From a checkpoint of a small sound classifier.
Model: 4.61M parameters, waveform 16khz input, arch convnext, layers 14, width 192.
Training: 6300 steps, held-out accuracy 62%.
Rows from block 3 of a small sound classifier, named by matrix and row number. Rows with one number belong to one neuron. Each number is 128 + 24 x the weight over its row's rms, rounded and kept within 0 to 255. All counts start at 0. Numbers have three digits each. After the name is the row's rms in percent of the matrix's.
After each neuron's rows are labels from the 100 clips, of 14976, where the neuron reaches its highest value: "responds to" is what is common among them. Only what is clearly more common there than usual is listed. The data: acted Russian speech (Dusha). In brackets: how many of the 100.
# fc1: MLP up (model.blocks.3.mlp.fc1.weight, 768x192), inputs 128-191
# fc2: MLP down (model.blocks.3.mlp.fc2.weight, 192x768, transposed), outputs 128-191

fc1.132 107:107141145136114150104170142114097110156113143190123114127194116165105111119145119146126132075153142130146170180133119108178158068140143098114139092120145093125111116108131146116125110108123144
fc2.132 099:130145110091133112147092098079147138089105148137119091113115116147127092128125162127116096111133121179082128135133122140095087121108117149114147134153142086116154139109115137157135101129117089
responds to: emotion: positive (38)

fc1.478 109:150102177128105141106125122113129140121115114160163103128152138126151116124110142090147096149143186103147148146173139107129143147135077078130113118105160123120111152095165090082131139117137125
fc2.478 109:112126129134079169098147149165130101143115140140071154070120134097128097153119088163166157074119152141117139143110093085113098139112139148111099107102143109147127124103118106143116157115113097
responds to: emotion: angry (39)

fc1.67 101:141087106140123134103107146127095125096146113146159110151094149148097108116147159172110133162153132148096123136096162116134111135072103096133175139117130124144151170135145106135155140133118119
fc2.67 102:175108125135107098113123114144139134108137115147121135134164108086112108116135106095165180157144141137138164128142093092140154167161106131131137128127138131115111133125086155127126155107157137
responds to: emotion: positive (41)

fc1.44 096:105158131119191105128120100132122097133107130102141108141134135108145196158132109115144098118137136101102154141104138140159174143125071098140107132145155087106220099166143146102139167180152139
fc2.44 103:116120114144170140145119117068121143094180084124137163141085158169147131125123143115115130115188112094085134156126136158139154141122145101091107135116127115173136154111115176130101099118098082
responds to: emotion: positive (40)

fc1.185 104:108132115126145145137160137132145087138095119112129123105137121137108126153092110135126118095147127152163139112132116120110113148067133143152123123077107140129115165101083144153078149088138089
fc2.185 105:159135121112142130090162157110130174157128159101137147129110150105166149099090150158203135138100165152104157162100102162120132150140152177089118115089130104124122124103112104113104103137115158
responds to: emotion: positive (48)

fc1.570 104:100152120112123123137110122117120094137115138125102093103089107131091115132133117134119108167135157098144135162134121174159116146112119178159081144127165180134148077119145129103138111109137193
fc2.570 099:104129181148178056173129126168117093083119111116137105121134108131131113148147151130130129082084115136092110189114116141088125136173106108124097146121119140134153176170129113184121139096129113
responds to: emotion: angry (40)

fc1.321 088:107115174091126140185130098128101137145093096169122149153131115118109170105146122131148140106152099114131122111117143126141107111107109113142157166165085076111094130119109147129142106144122166
fc2.321 098:097135129106119119151144116129120157132122061133125113157122092086126129119123129135121157122136097131120155117156141167120088116108143117101147122123112150129106121132113116150144133098144140
responds to: emotion: angry (39)

fc1.543 091:133110148136170116094135112157071079118102148142084110131151159165134093090139126157160155119115134120171158104090127135142130155107112118084145147099158160087107149105142131114176146112171138
fc2.543 105:143139148153137126150141149141109117112116143159115162119159103091126146151132090152150103133156060112105095103130126146143116083103123153098101121086159106155165107131151124116149138150145126
responds to: emotion: angry (57)

fc1.632 103:070122130150152120134165133131165144108120095104163140101165113095104154118121121142129149137114128190135128115135134119129158108103138095125096154125135151125121116079133154105158085121105142
fc2.632 108:169122118153155146089132143136110138106099154134122147058141129110079106159118134126148153115096137135140150101109133103111139130111106122133141100122155143159162148185155133166132123127098163
responds to: emotion: angry (41)