{
  "arch": "convnext",
  "model": "sound classifier",
  "dataset": "acted Russian speech (Dusha)",
  "train_examples": 26041,
  "gain_aug_db": 6,
  "input": "waveform_16khz",
  "targets": ["emotion"],
  "num_classes": 4,
  "norm": "layernorm",
  "activation": "gelu",
  "mlp_ratio": 4,
  "inner_norm": true,
  "wave_strides": [5, 4, 4, 2],
  "subsampling": 2,
  "layers": 14,
  "width": 192,
  "kernel_size": 5,
  "label_smoothing": 0.05,
  "loss": "cross_entropy",
  "init": "kaiming_normal",
  "residual_init": "none",
  "optimizer": "soap",
  "beta2": 0.95,
  "lr": 0.0015,
  "beta1": 0.9,
  "shampoo_beta": 0.95,
  "eps": 1e-08,
  "precondition_frequency": 20,
  "max_precond_dim": 1024,
  "one_sided": false,
  "adamw_lr_other_params": 0.0026,
  "grad_clip": 1.0,
  "steps": 6300,
  "batch_size": 64,
  "epochs": 15.5,
  "lr_schedule": "cosine",
  "final_lr_fraction": 0.05,
  "warmup_steps": 310,
  "weight_decay": 0.2,
  "adamw_weight_decay_other_params": 0.01
}
Rows from block 8 of a small sound classifier, named by matrix and row number. Rows with one number belong to one neuron. Each number is 500 + 40 x the weight over its row's rms, rounded and kept within 0 to 999. All counts start at 0. Numbers have three digits each.
After each neuron's rows are labels from the 100 clips, of 14976, where the neuron reaches its highest value: "responds to" is what is common among them; "loudest band" is the band of the loudest frequency at the time of the peak. Only what is clearly more common there than usual is listed. The data: acted Russian speech (Dusha). In brackets: how many of the 100.
# fc1: MLP up (model.blocks.8.mlp.fc1.weight, 768x192), inputs 160-191
# fc2: MLP down (model.blocks.8.mlp.fc2.weight, 192x768, transposed), outputs 160-191

fc1.766:540474476429529534560541493453483436582551465386509539551513463523478585587541491485520517540532
fc2.766:503485491476408441575520468501538511459524496527499501534461461515544479473512497501456497522476
responds to: emotion: angry (84)
loudest band: 4000 to 8000 Hz (37)

fc1.212:434530534570468481511430452515493511552478513497532552540532550438522568491576433518487483468494
fc2.212:536473544465515475462449454562486499452446475547489561461462493465523552534448554485520549453418
responds to: emotion: positive (49)
loudest band: 4000 to 8000 Hz (43)

fc1.572:520454513504477463427519577461598428493497501493516470445495474519455548480497474529455516489505
fc2.572:483560481473446523529474450469512507527541475530436494433449549490497464500472475547551462455487
responds to: emotion: positive (62)
loudest band: 500 to 1000 Hz (26)

fc1.612:513577511541486460536485462514475556455457507477475506516528542520518516557577506481486473500472
fc2.612:484514480600496490534479423542465559564548403468500430480474564526512542425509459476444480478543
responds to: emotion: positive (46)
loudest band: 250 to 500 Hz (45)

fc1.486:476497560493438457431536487480510498517542488601462512472512513533455486531560479484552551436455
fc2.486:484476475501525514431473448526543551428512603513481527492518474545525470545446463522475486378476
responds to: emotion: neutral (62)
loudest band: 500 to 1000 Hz (26)

fc1.590:416476539507510484458461476454529532496486507550530462474490593508449510533485520530516546554503
fc2.590:554513489537464440486574488513533521493479517481519504501494559447452438492535554583498474521440
responds to: emotion: angry (41)
loudest band: 500 to 1000 Hz (41)

fc1.304:528476564457457460493552474502524551437458522496554564469531522556464497502512501546564475483478
fc2.304:486513477494514544484474494429497454654446497555511475514502526456506579569476466524475466498479
responds to: emotion: angry (67)
loudest band: 4000 to 8000 Hz (36)

fc1.549:499514570440544519478506491594502512459426501502482511455490492543515504498510477486521500463451
fc2.549:509511455430490521430474535437507516528439455546429552509485494461543520539489420546497485536509
responds to: emotion: sad (61)
loudest band: 250 to 500 Hz (57)

fc1.553:490513542535444590489473491489528544484469514536498475551571555455524529531512469527488497471521
fc2.553:453563441466535507521478520481480521462423419531497526510445475522552505560475464492503442458477
responds to: emotion: neutral (65)
loudest band: 4000 to 8000 Hz (27)

fc1.284:449509529476532485497489515511503495419538388537580423517584434517432530513486547485520428549504
fc2.284:529506496512524564430518435482496482489406584476522496552596491505458556481545516549553539469513
responds to: emotion: angry (57)
loudest band: 500 to 1000 Hz (40)

fc1.422:493509401470528451446495484454524504489542472570514468464510487553486542554505504454583478516494
fc2.422:530438496505439514479512519558434533436537392534473551488482476516508512478500517512462571458522
responds to: emotion: neutral (68)
loudest band: 250 to 500 Hz (46)

fc1.423:486479494482538497513556471499474513440521504516555498456509526505486525542474473513436461480496
fc2.423:455569522455544525525516463468518563555470507509517517484409524447472501529458481520489479487537
responds to: emotion: positive (42)
loudest band: 250 to 500 Hz (58)

fc1.375:511517559472406523447518478440536432488467405492515458438465488520571492547479416553536494535601
fc2.375:490512505538477470510488485516454538540502482497456503464491503498447464544418476462512504527494
responds to: emotion: sad (60)
loudest band: 250 to 500 Hz (58)

fc1.531:507562554456506541442440506540548562505489498487510499569447572461531545499430506573539499462466
fc2.531:495521471494531492495496415512474497518453592470526501501509535413509545496537478447532560550529
responds to: emotion: positive (40)
loudest band: 500 to 1000 Hz (30)

fc1.40:495536550476462506516428504476458477521505492518551481455584497542477574470510478549544508476482
fc2.40:507547430573566424499426489521442517510417501474477484482479449497498481472491538510454525519509
responds to: emotion: positive (60)
loudest band: 500 to 1000 Hz (25)

fc1.395:504521573498485529498465462511457493461508437545454385505481528527588515514492484501474500512461
fc2.395:386491493502474507494508459504466525473516564491497559479409574557539542475526498573437525514535
responds to: emotion: positive (53)
loudest band: 4000 to 8000 Hz (45)

fc1.289:517469494541497513498624574514517511549525489594476555560502528514482530553488479481540507537491
fc2.289:417542590444509475504494532423521545478479495542443526450435476449517516478490498513517484529556
responds to: emotion: neutral (61)
loudest band: 250 to 500 Hz (49)

fc1.485:550469469541459570450573497519464481473480582505499559538448514542568557510562517522457502530516
fc2.485:582546483518478530469521467464561476480462447402446468495547493491518506453532545526524431543445
responds to: emotion: positive (47)
loudest band: 250 to 500 Hz (66)

fc1.616:468520483486450498516526523470518542444484514446493579489581479446492496523513500485451398456458
fc2.616:494464538404545504504433520512543533529502468526592510472484443595502458516530494509514546472520
responds to: emotion: positive (38)
loudest band: 250 to 500 Hz (56)

fc1.473:517506523491509555420457545544502520534514497425482491469512433532576455468513453521519542542540
fc2.473:438441493510545516504417500527465496497560470492500531508506525489517501560453515545525515512476
responds to: emotion: positive (43)
loudest band: 4000 to 8000 Hz (25)

fc1.574:507500523646572545473473536500504493498556482460517515527472492516557525531552524503430524530480
fc2.574:507436468470455426474553509569475447509534493557550536434451563524535508479487534511485497496472
responds to: emotion: neutral (61)
loudest band: 4000 to 8000 Hz (37)

fc1.82:553513512448542539519458482493454485493567559439554441484434517487425507495545528517493509536509
fc2.82:438513514471551536564458520505476492488540485450457441588495415511526456570586526521503513504576
responds to: emotion: angry (52)
loudest band: 500 to 1000 Hz (29)

fc1.223:574487507529494474512553469486479510525522464474556545508487547535525508570497522491422519493523
fc2.223:481519489526591463492484507486498393500435517533460549455552494432479466488455484480543513528422
responds to: emotion: sad (57)
loudest band: 4000 to 8000 Hz (28)

fc1.32:498535439568437503499479516503527516470457444522590543539497551564463554496514534479528538504546
fc2.32:466523585519490471575499580444546497601479491403521518559487464538465577521439524529474508572507
responds to: emotion: angry (40)
loudest band: 500 to 1000 Hz (34)

fc1.300:547498523496438547488487503517416499511529526470537462524507470541454488453504471553527488440530
fc2.300:543536545471510521451518487441507494485589432466512494497493505452487444499533450524466589499497
responds to: emotion: positive (51)
loudest band: 500 to 1000 Hz (37)

fc1.12:418486437470540562489550550481493540395523515465515511464430526540548489511458519484491474518477
fc2.12:570499427412435571493442498523464480519471509477526506513447479517518482519457458584503502517488
responds to: emotion: sad (56)
loudest band: 250 to 500 Hz (61)

fc1.228:462506497470460451480529517571523471471487482555457437510500517555491570564546474464511435447504
fc2.228:448516479428471442545484555579508512551553497542479474578471553511486497426547475457435540465528
responds to: emotion: positive (63)
loudest band: 4000 to 8000 Hz (37)

fc1.195:507477481469564459500462468527431468527539548466484449460503420470450489491568471497499523527481
fc2.195:502487547566444478552444547482524490492546510386587544542496450511540495557525471539538495519589
responds to: emotion: angry (58)
loudest band: 4000 to 8000 Hz (37)

fc1.226:466565519483489489521453546465553503483509533521535556526517495475472520427508540488535513557489
fc2.226:491460526477492493554433528480470535509451491508551555489556444460501451437545511514478466570462
responds to: emotion: neutral (68)
loudest band: 500 to 1000 Hz (25)

fc1.709:450431525588508424566485459543465543495497457533469497484486516467578482536487496507583511601487
fc2.709:441544509522539445539538513494455576450482593479523471489466420490495462506455550415532465439510
responds to: emotion: neutral (67)
loudest band: 4000 to 8000 Hz (27)

fc1.292:501438534471483529477468486472459443490543510484531459491477441530520503536510583509524473425508
fc2.292:536521495503549454504431509534520504525513451537465522488515527554445476491472546470498515470544
responds to: emotion: positive (58)
loudest band: 4000 to 8000 Hz (47)

fc1.523:567474487528490539472481490534456563486429462472497499502432562533438589507519485572454576529475
fc2.523:488559547513483485474457470537511530506551496559505478510531484522452470460500518496518526478517
responds to: emotion: positive (42)
loudest band: 4000 to 8000 Hz (30)

fc1.517:537508549527510516522554560499479501545433517547544482501452529444469484489495516513551445563420
fc2.517:411559519529554428462493474410542447518488512510506519458525417477563562544551502544490528465488
responds to: emotion: neutral (61)
loudest band: 250 to 500 Hz (45)

fc1.216:459477527479504560441506467411510501437486566519442513533505476490572526557523536449514486559432
fc2.216:483560504559500497486435473497530514498514545459488590509475454498515430414462555525521483526516
responds to: emotion: positive (55)
loudest band: 4000 to 8000 Hz (28)

fc1.390:397368561512414454529517514464451475488497510498507507505506492488546529505505435509472500506478
fc2.390:518557434459428524503505525457479539564432474530476508537482500536419472489516470571482482474586
responds to: emotion: positive (38)
loudest band: 4000 to 8000 Hz (44)

fc1.746:494530543509505483436558524421500506484535573528489564511490551467482504513474490458502469528530
fc2.746:510509486507461512526543473492511507568481515568568473502532519443446539499499564515542477482528
responds to: emotion: angry (44); emotion: positive (38)
loudest band: 500 to 1000 Hz (39)

fc1.752:480542495499545540511500569492538610482503465612499496544511471557409494484454500493491393503558
fc2.752:564537514485497444434475491415539511576395474450502491513518562488500454520437515575407515429466
responds to: emotion: angry (41)
loudest band: 500 to 1000 Hz (35)

fc1.487:523469444470504513540443523483514478452524523480503549465511528502511483566454481449540494503554
fc2.487:424512532417495509451481484527433421586522489516531410455488496527462558542534549432518444501463
responds to: emotion: positive (38)
loudest band: 250 to 500 Hz (46)

fc1.95:540577462556584537472438495520497537490534486464443471546481530488550525494501500520480456504532
fc2.95:437519457521491485520508496553518543478477469491498455484492496494504516466445501499495592515491
responds to: emotion: positive (41)
loudest band: 500 to 1000 Hz (26)

fc1.258:485467501502496589457527500463554462543517509460517470486495541523535459454537484512464533508441
fc2.258:540533489603513501507523492490484547417448490488448531529538464498459588548509510564493480446498
responds to: emotion: positive (44)
loudest band: 500 to 1000 Hz (25)

fc1.21:465593480479533487456392520480510519442488511477478499492496440471495499479524478433476491482524
fc2.21:521548500436503558448413485518488516573496539446476464502445541507508542541437572477443480516515
responds to: emotion: positive (47)
loudest band: 4000 to 8000 Hz (41)

fc1.350:488534437474545452516521516525494518507518520476479522500468476550498526504501489446470522525505
fc2.350:516485540605524546504468528475497531544500514524509429569539471547517521475526523527517490447501
responds to: emotion: sad (69)
loudest band: 250 to 500 Hz (62)

fc1.597:504529521475526513424465521515506479463503547433482501540502397449478544456474454541496466482577
fc2.597:522499456505526518526502553513510550509524447525452512506492556510580510498590535581464516493485
responds to: emotion: positive (45); emotion: angry (39)
loudest band: 500 to 1000 Hz (26)