Rows from block 9 of a small sound classifier, named by matrix and row number. Rows with one number belong to one neuron. Each number is 128 + 24 x the weight over its row's rms, rounded and kept within 0 to 255. All counts start at 0. Numbers have three digits each. After the name is the row's rms in percent of the matrix's.
After each neuron's rows are labels from the 100 clips, of 14976, where the neuron reaches its highest value: "loudest" is the band of the loudest frequency at the time of the peak. Only what is clearly more common there than usual is listed. The data: acted Russian speech (Dusha).
# fc1: MLP up (model.blocks.9.mlp.fc1.weight, 768x192), inputs 128-191
# fc2: MLP down (model.blocks.9.mlp.fc2.weight, 192x768, transposed), outputs 128-191

fc1.21 097:073104119160110118119096105127099107111149124142136134117092103109107146094105122119109123106110152145107117119137151102145125130188185165069149073160153126125119123120130129146131104114123114
fc2.21 094:115135144140111135110141158132122095124185118108114138090111110146091142130137098142121130127156159103109129118206105150102125102102152125092123166070136143101164094105100141122116125145103175
loudest: 250 to 500 Hz

fc1.619 096:127111108111105106113137111115143089110157140175127130087107161120123159103152135092120133130140151137087132119120117143146127106129112113105174097146106118141150117104143113124168107122104114
fc2.619 099:136152133122090158090145126152134110117164118083147140105128115132155166148132081146122118147160114176122127107105169127134135159150137149100160120115153147125099112087148123122111168141078142
loudest: 4000 to 8000 Hz

fc1.735 094:154166135110083103164128109130084109146129182115140144149111162121127161123123117096114097134133138135127156109150163185097165133139103098127128115128158078120168124114108100155125129144141121
fc2.735 097:111120133190145118140143117160123154153159137097097091144157123138072103149096131164139119091098095170110130085129108113114115149148138128124135150163144142130133079145118123122153150125160140
loudest: 4000 to 8000 Hz

fc1.284 109:162126101093114132121108127164084160126122150115148089138135152125190092105116115112136138150160131115107110105145110103103106091153159123114126130130124159188149157106143107153135124112140110
fc2.284 108:163136109063140123072122117128143119143117124142118122145133109140140142123109139155135173141088130156159160108138142184099132102142112141121170144142151121148105128096160131160178123127105083
loudest: 500 to 1000 Hz

fc1.200 107:143130109153129151115143114134112142157138157111110111151126111162120120129146110136146184116128139096130086157140184148165139116136095134135098119100146150076108129135129137126105157125084088
fc2.200 111:162103137134195101117149123115125098192140151152115128114113158119091103143192111123110130102132162144118140122128121163148079136108131121152112153143114115119124135118101114134121125150090129
loudest: 4000 to 8000 Hz

fc1.103 098:147138162114131127147116112117119144093123116169089105137110138136150114182114112079131138127122153116159117156135178140102115146136138137101169111119129112120148143149139162133133136169087114
fc2.103 100:139151105152107162097138151144133115180111111086123147128127110142148080119122102104105164126117156127107115149119104071155132173140112117140097154088165152115118142134195138126123136134086104
loudest: 250 to 500 Hz; 500 to 1000 Hz

fc1.330 098:142138118115118099128098093084100097138099127152122097135118158147146164149154136104147139126140160107085159153074180152124104184136143123153174179145118138152123135144157157117135140105186090
fc2.330 101:092139175149115146174100142101163114103161106142111117150169122128110164140123135130105135151157117147130100128141143131132095136139166091092130117156145143131100074121112161142141138136075100
loudest: 4000 to 8000 Hz

fc1.524 115:092168089121133130146130095124165129127121127146186166098154099188146129098111094124158138154149133123092138118096146131098156149148138132097130175052126148113144149094116117089147164160114137
fc2.524 114:139106114131165156114149159159132160125132148094118162121123089100147104156160117156122122134131107099109152156150121130130091101154157127109111080124092116141109159132113103141128102088127157
loudest: 4000 to 8000 Hz

fc1.563 098:101106136159159088135114129090129173114130158127107162136115112138152135127125072100133143122152141053119111117103124156138166127111159147146150125151171165079120123155116116115084143119127112
fc2.563 093:144104129137109121133173148109173131138121090170123110111117135129154113144124113137123129136107148131134171135141156072133120144108105144102100102077144127096122113140111084164162118147087087
loudest: 4000 to 8000 Hz; 2000 to 4000 Hz

fc1.488 104:139108106133118108141121122117098090091146087133119128152089104119137154141136109149136091126130104119151118078146090121116102153167116144134085115142109112125120109103143128094131158138119132
fc2.488 106:134134101107165122085102140106107096096145137121162138120100125136184138108108111122110126106152119193102130144090143113160141160085114114157156081122128113144083140137105162153112091101114130
loudest: 4000 to 8000 Hz

fc1.652 089:141140132118167136125116091144123080154125165196132089098098137124154168152171117115111104110200142107139131106142131131157117101163084153090147150129158142140159084111114143098123135114133114
fc2.652 086:138167131097177137142164090143155086139138121110120079106136118120121131170123117105121117168142123129093094135138096126136133122086126146133142142108164067119133134139124132114101118132155131
loudest: 4000 to 8000 Hz

fc1.41 097:120161111105118141112107116083103103143130163163109116137125138145134148116105115137098140142110150148102155133084146128154158128144096147150129127125117133127133121188124149131134139063129116
fc2.41 099:110130108149083122168121137109159156133135135117138144163121147126142161132078127141116088184117099106093095124164143114128065132136183123136151150146110102122142135150130131130106156092112138
loudest: 500 to 1000 Hz

fc1.663 090:058147131135163162073146120105159158132140119181139109116154137120130133147135144115151114087120109128180144147154078089108122146091123144103130131108137155124162170134141125114138135111147148
fc2.663 093:125173144130122126122127141102114126129150135076105120118137144155136150150117141148158117128135085150139141151141148110125171108177108115151158108147119150100160161131115141126096088095140176
loudest: 4000 to 8000 Hz

fc1.394 106:182101145136098111131103143116105148092129131102116140162119153162144120138115141144136100110158132120127156114123128072102157099102176126141125156129137129081132121090138146123121108121124101
fc2.394 103:124163169136142173143117135133128117132130130144130130101146079156142121138123155088136137107133130122127128125109165116142129118090121127144114093143115193100160147111141103121153175121100098
loudest: 4000 to 8000 Hz

fc1.444 107:085159126154150087104153135126107116113145104116155173164135152091103151111088144134144114148124094151103145164143115115125124157095073099123123117149123107163152145166119079085105124146123132
fc2.444 100:127147095147155128126127121145112165111110112100147132083143129126129146114185116121151115128161111155129138201143089154123121105117160141140131120131090130108129152146145135129127154155150114
loudest: 4000 to 8000 Hz

fc1.46 100:104152104140138148116127150127125158154143165107162149118101152093084124143152122116093156152123156089135122087134103112102167151156082102118127126156107090154145156152090115111125089135145080
fc2.46 111:146127146143099146139163127176095157094129114113136092109121118129186112137139100095097150117122097108128112101124117104154196130137140126064077099118130067175131153174108165133126163127104125
loudest: 4000 to 8000 Hz

fc1.242 098:119081125091116115150125135149145108108185090169124062167131085092118130140140170143125096160108107074120161150125103114132152142166158092163138134178159132145129109147123101095155111126126130
fc2.242 102:115156138121119114106145110132123100165177137122064127131099143107145140093133104154129112090106155142133141143106187133140096151115156107137147118102130120076170111129122115107113204103085078
loudest: 4000 to 8000 Hz

fc1.219 108:155139131160173147111116137115163098158126121147157128158104115104100135157117078121113131155130111129167107147147130093073146141112054113099178140199139113138105122141139134101112135129090083
fc2.219 102:107104143140099131157138101172128144120082122129100112124112148143124144115128136089136133129127146124130098148178119119087165122180139119107122195117109097088141151137158124165121187133120130
loudest: 4000 to 8000 Hz

fc1.704 106:135104098169108124105138106153078132117150147154119118124154133142174155119135099169158140130170104140116146118137120192123154166106142140160113178151134163161128108083112127077094151140129127
fc2.704 102:124152108166091132118114127138152108169147108153103111154112139085151174139140172104084119117113111167130159128147115057100120156127110113153137094146139117135110130157213120134135139148119086
loudest: 4000 to 8000 Hz

fc1.751 097:151111149146116122165141136118157120136089134076125140081182140136139124179116153079149132199128110129083150118147118075125140149083123115106147107171140144136135123062146153124101136124122123
fc2.751 101:178137120166081089130128130137101127133098094162133089161105121147143119156135156114148167148111158124089144141164117157122089177134131084082132138074123150088152105122140140100125169091142122
loudest: 4000 to 8000 Hz

fc1.188 091:083145150167121087133129157186124143133134179145142133107123140078114121115153116122111116107088139115111066133129150124090132123167145158149135121126110098132140165134149129146135085126087098
fc2.188 088:137128149157133108156110134094106132098149165115127130127112106131105111130165140145118098120132163091122122142134160108113098113135111114131134134164121126170147174139140147144101104175113125
loudest: 4000 to 8000 Hz

fc1.754 103:105107163144113138101142098166129096112105121150103115139115111166073131123144131156155135158153149159077098086149086111143145152136151095102176146067138125138182146131118117111168094110151137
fc2.754 099:158102138126117109129085136175112131170108143113102155132107117115091132116071165163099134083108118125120149139143148160141120165136113147113148132169146131190124168108104099117116140109125155
loudest: 4000 to 8000 Hz

fc1.491 099:147114148116047115117092135133093120115127148119167131117139172098124147157132120133143086163114109114104126139121130164112152158095174147120130156106112141144126129092163103134109144128152146
fc2.491 100:185052159126130158136125122141143084139136169136106107101146133106139164102117087143120154123087167095149140107167115105133129137134120115122149115101117117154119102146088127142127126161095134
loudest: 500 to 1000 Hz

fc1.509 093:103108163156104184101129117111120114132128134119137147144139083144146159143133102113139147122094126147135164125106151092165153122133144143149101155154100110078112136171114117170186116148156149
fc2.509 099:132140094111148125169106099092166126120179131149096177097128113149159128126189077131121144153123152132093083111118140133186114150125176057140102159092185119117127126143132104153112154165121142
loudest: 250 to 500 Hz

fc1.632 122:144115139166108125097113101127090145157146127113161137176144069148134139153136097134186087138164131130146126113111130175125109126098151128132112196132126120126180155042113140136150067127127117
fc2.632 106:134113146099120134111148151115127114128171126127157101120101170132133142156146139141118112140071081141092118128167161098114170155121098141113119093128119137130123179116152094112141119113128129
loudest: 4000 to 8000 Hz

fc1.514 104:100126170144152147123093117132142105153115116156113084151107139109092157124156122110161151146130119129149111127157175087112096149128134124124114139118128105119114149119116139107081140147162127
fc2.514 096:109148144140096133141131129150155141116148118085128123128176140123165154154111113159109146106113119113141162114126112135174113117140183146138114153106104106125143094109114165118132114151106114
loudest: 4000 to 8000 Hz

fc1.38 098:138137129157158142133157116118126160149123141122100144099140132105159120160118178120155164136094129121168147123129118195064135123116088131150099073124124131154113136155154132075089115149127124
fc2.38 107:145130174125159116087149089126132107151101141153143126126142148128136149123093148148117091129165147153098114126089105067082177157099114116124144136134080098117135095158107124115177129090176187
loudest: 4000 to 8000 Hz