{"arch": "convnext", "model": "sound classifier", "dataset": "acted Russian speech (Dusha)", "train_examples": 26041, "gain_aug_db": 6, "input": "waveform_16khz", "targets": ["emotion"], "num_classes": 4, "norm": "layernorm", "activation": "gelu", "mlp_ratio": 4, "inner_norm": true, "wave_strides": [5, 4, 4, 2], "subsampling": 2, "layers": 14, "width": 192, "kernel_size": 5, "label_smoothing": 0.05, "loss": "cross_entropy", "init": "kaiming_normal", "residual_init": "none", "optimizer": "soap", "beta2": 0.95, "lr": 0.0015, "beta1": 0.9, "shampoo_beta": 0.95, "eps": 1e-08, "precondition_frequency": 20, "max_precond_dim": 1024, "one_sided": false, "adamw_lr_other_params": 0.0026, "grad_clip": 1.0, "steps": 6300, "batch_size": 64, "epochs": 15.5, "lr_schedule": "cosine", "final_lr_fraction": 0.05, "warmup_steps": 310, "weight_decay": 0.2, "adamw_weight_decay_other_params": 0.01}
Rows from block 2 of a small sound classifier, named by matrix and row number. Rows with one number belong to one neuron. Each number is 200 + 40 x the weight over its row's rms, rounded and kept within 0 to 999. All counts start at 0. After the name is the row's rms in percent of the matrix's.
After each neuron's rows are labels from the 100 clips, of 14976, where the neuron reaches its highest value: "top examples" is what is common among them; "loudest" is the band of the loudest frequency at the time of the peak. Only what is clearly more common there than usual is listed. The data: acted Russian speech (Dusha). In brackets: how many of the 100, against the usual share in percent.
# fc1: MLP up (model.blocks.2.mlp.fc1.weight, 768x192), inputs 0-63
# fc2: MLP down (model.blocks.2.mlp.fc2.weight, 192x768, transposed), outputs 0-63

fc1.548,086,194,168,253,250,176,180,273,209,183,175,200,237,115,175,215,171,179,174,221,179,195,187,186,255,168,201,192,238,245,269,132,246,192,292,148,181,226,234,213,223,214,151,86,165,202,218,254,198,186,140,199,137,152,233,163,169,204,162,208,199,242,195,210,191
fc2.548,094,233,118,251,195,172,231,244,157,158,163,216,203,221,202,200,209,253,174,233,227,231,242,237,268,191,189,220,191,133,182,170,258,247,174,250,225,249,241,175,169,185,212,200,239,184,174,248,148,159,228,178,244,162,169,202,217,220,188,99,213,183,217,191,265
top examples: emotion: angry (39 vs 18.8)
loudest: 250 to 500 Hz (47 vs 22.1)

fc1.374,089,263,173,198,263,238,261,236,176,143,180,213,179,191,185,241,182,225,177,130,228,250,166,220,190,171,132,211,166,214,246,194,164,211,182,138,172,213,265,221,260,290,179,278,208,230,235,200,201,266,193,271,205,148,221,272,220,160,163,164,178,248,148,145,146
fc2.374,096,247,272,193,213,206,227,167,200,193,183,204,193,216,217,275,216,213,178,203,239,195,293,209,173,305,250,197,254,180,211,129,137,184,196,223,224,252,164,170,174,215,234,193,238,161,211,259,147,215,274,147,217,206,174,219,152,190,181,230,212,183,236,135,116
top examples: emotion: angry (43 vs 18.8)
loudest: 500 to 1000 Hz (28 vs 8.6)

fc1.308,098,187,197,229,189,235,222,228,222,230,148,201,245,177,258,248,178,173,305,192,188,177,191,179,233,252,248,222,141,197,167,175,263,152,174,204,221,225,206,242,241,172,196,227,122,229,162,198,211,163,233,198,226,204,221,164,229,251,199,283,111,226,233,260,212
fc2.308,100,219,281,218,203,217,178,185,219,185,167,152,221,255,192,134,217,165,199,179,158,248,216,239,266,206,121,219,234,165,191,187,134,176,160,182,250,153,86,123,222,239,219,217,152,224,119,92,224,236,179,259,160,188,241,241,212,229,178,206,197,256,173,205,215
top examples: emotion: positive (38 vs 18.5)
loudest: 250 to 500 Hz (72 vs 22.1)

fc1.303,092,186,160,191,207,239,222,194,199,220,161,230,149,135,254,244,148,242,224,191,208,194,197,180,154,209,229,174,181,208,288,208,216,158,211,212,263,273,211,175,134,158,213,154,140,178,208,156,179,214,197,116,205,175,237,248,241,247,235,127,150,160,235,188,139
fc2.303,092,173,255,150,138,119,110,172,214,224,161,246,166,231,204,161,206,174,167,235,167,294,200,209,190,169,168,208,200,189,234,171,191,155,198,214,226,123,109,116,228,115,211,207,115,212,108,145,176,256,237,215,202,233,231,296,255,176,158,218,207,249,222,182,172
top examples: emotion: positive (44 vs 18.5)
loudest: 250 to 500 Hz (46 vs 22.1)

fc1.120,086,191,233,148,204,214,170,227,247,176,201,274,195,210,178,207,144,287,147,208,147,202,180,166,153,260,297,170,193,164,221,182,188,198,150,172,200,270,193,236,140,135,257,250,93,303,267,192,168,165,171,253,180,214,152,211,124,197,242,231,141,196,211,198,153
fc2.120,088,225,244,208,199,178,205,208,154,174,215,207,175,172,169,247,193,211,149,207,249,255,217,165,217,230,250,194,257,156,231,253,198,171,222,209,189,161,172,153,203,132,273,183,143,250,201,246,258,146,175,178,230,175,185,204,198,152,245,222,179,227,239,142,207
top examples: emotion: positive (50 vs 18.5)
loudest: 250 to 500 Hz (76 vs 22.1)

fc1.709,104,161,172,193,218,147,175,198,183,118,172,168,205,179,216,120,202,190,229,239,160,194,142,271,299,139,164,234,219,201,173,182,166,209,226,170,126,209,201,189,281,195,272,178,186,235,182,242,142,269,145,182,202,236,191,266,205,246,154,269,210,255,240,187,276
fc2.709,113,215,174,232,200,225,226,172,194,258,264,241,229,230,195,255,242,207,251,175,178,188,210,227,182,133,194,265,190,180,259,189,230,160,256,156,103,228,208,272,221,167,268,184,191,244,244,276,237,203,161,161,188,196,215,180,178,224,198,174,175,210,177,215,206
top examples: emotion: angry (46 vs 18.8)
loudest: 4000 to 8000 Hz (36 vs 8.3)

fc1.61,096,151,166,251,221,208,216,181,151,215,205,180,247,302,204,202,148,262,153,250,250,171,165,246,202,218,206,179,277,214,242,209,138,217,166,209,252,134,227,172,223,314,161,139,183,204,147,210,208,280,248,199,207,205,193,168,219,165,191,141,174,238,164,182,244
fc2.61,097,170,209,190,278,177,257,171,220,198,160,225,183,220,249,199,183,211,226,154,218,197,232,154,146,194,159,247,157,229,169,138,151,208,222,231,146,111,221,138,224,240,150,227,241,144,191,250,174,155,226,189,179,251,198,171,194,173,146,262,189,144,214,281,234
top examples: emotion: positive (40 vs 18.5)
loudest: 250 to 500 Hz (46 vs 22.1)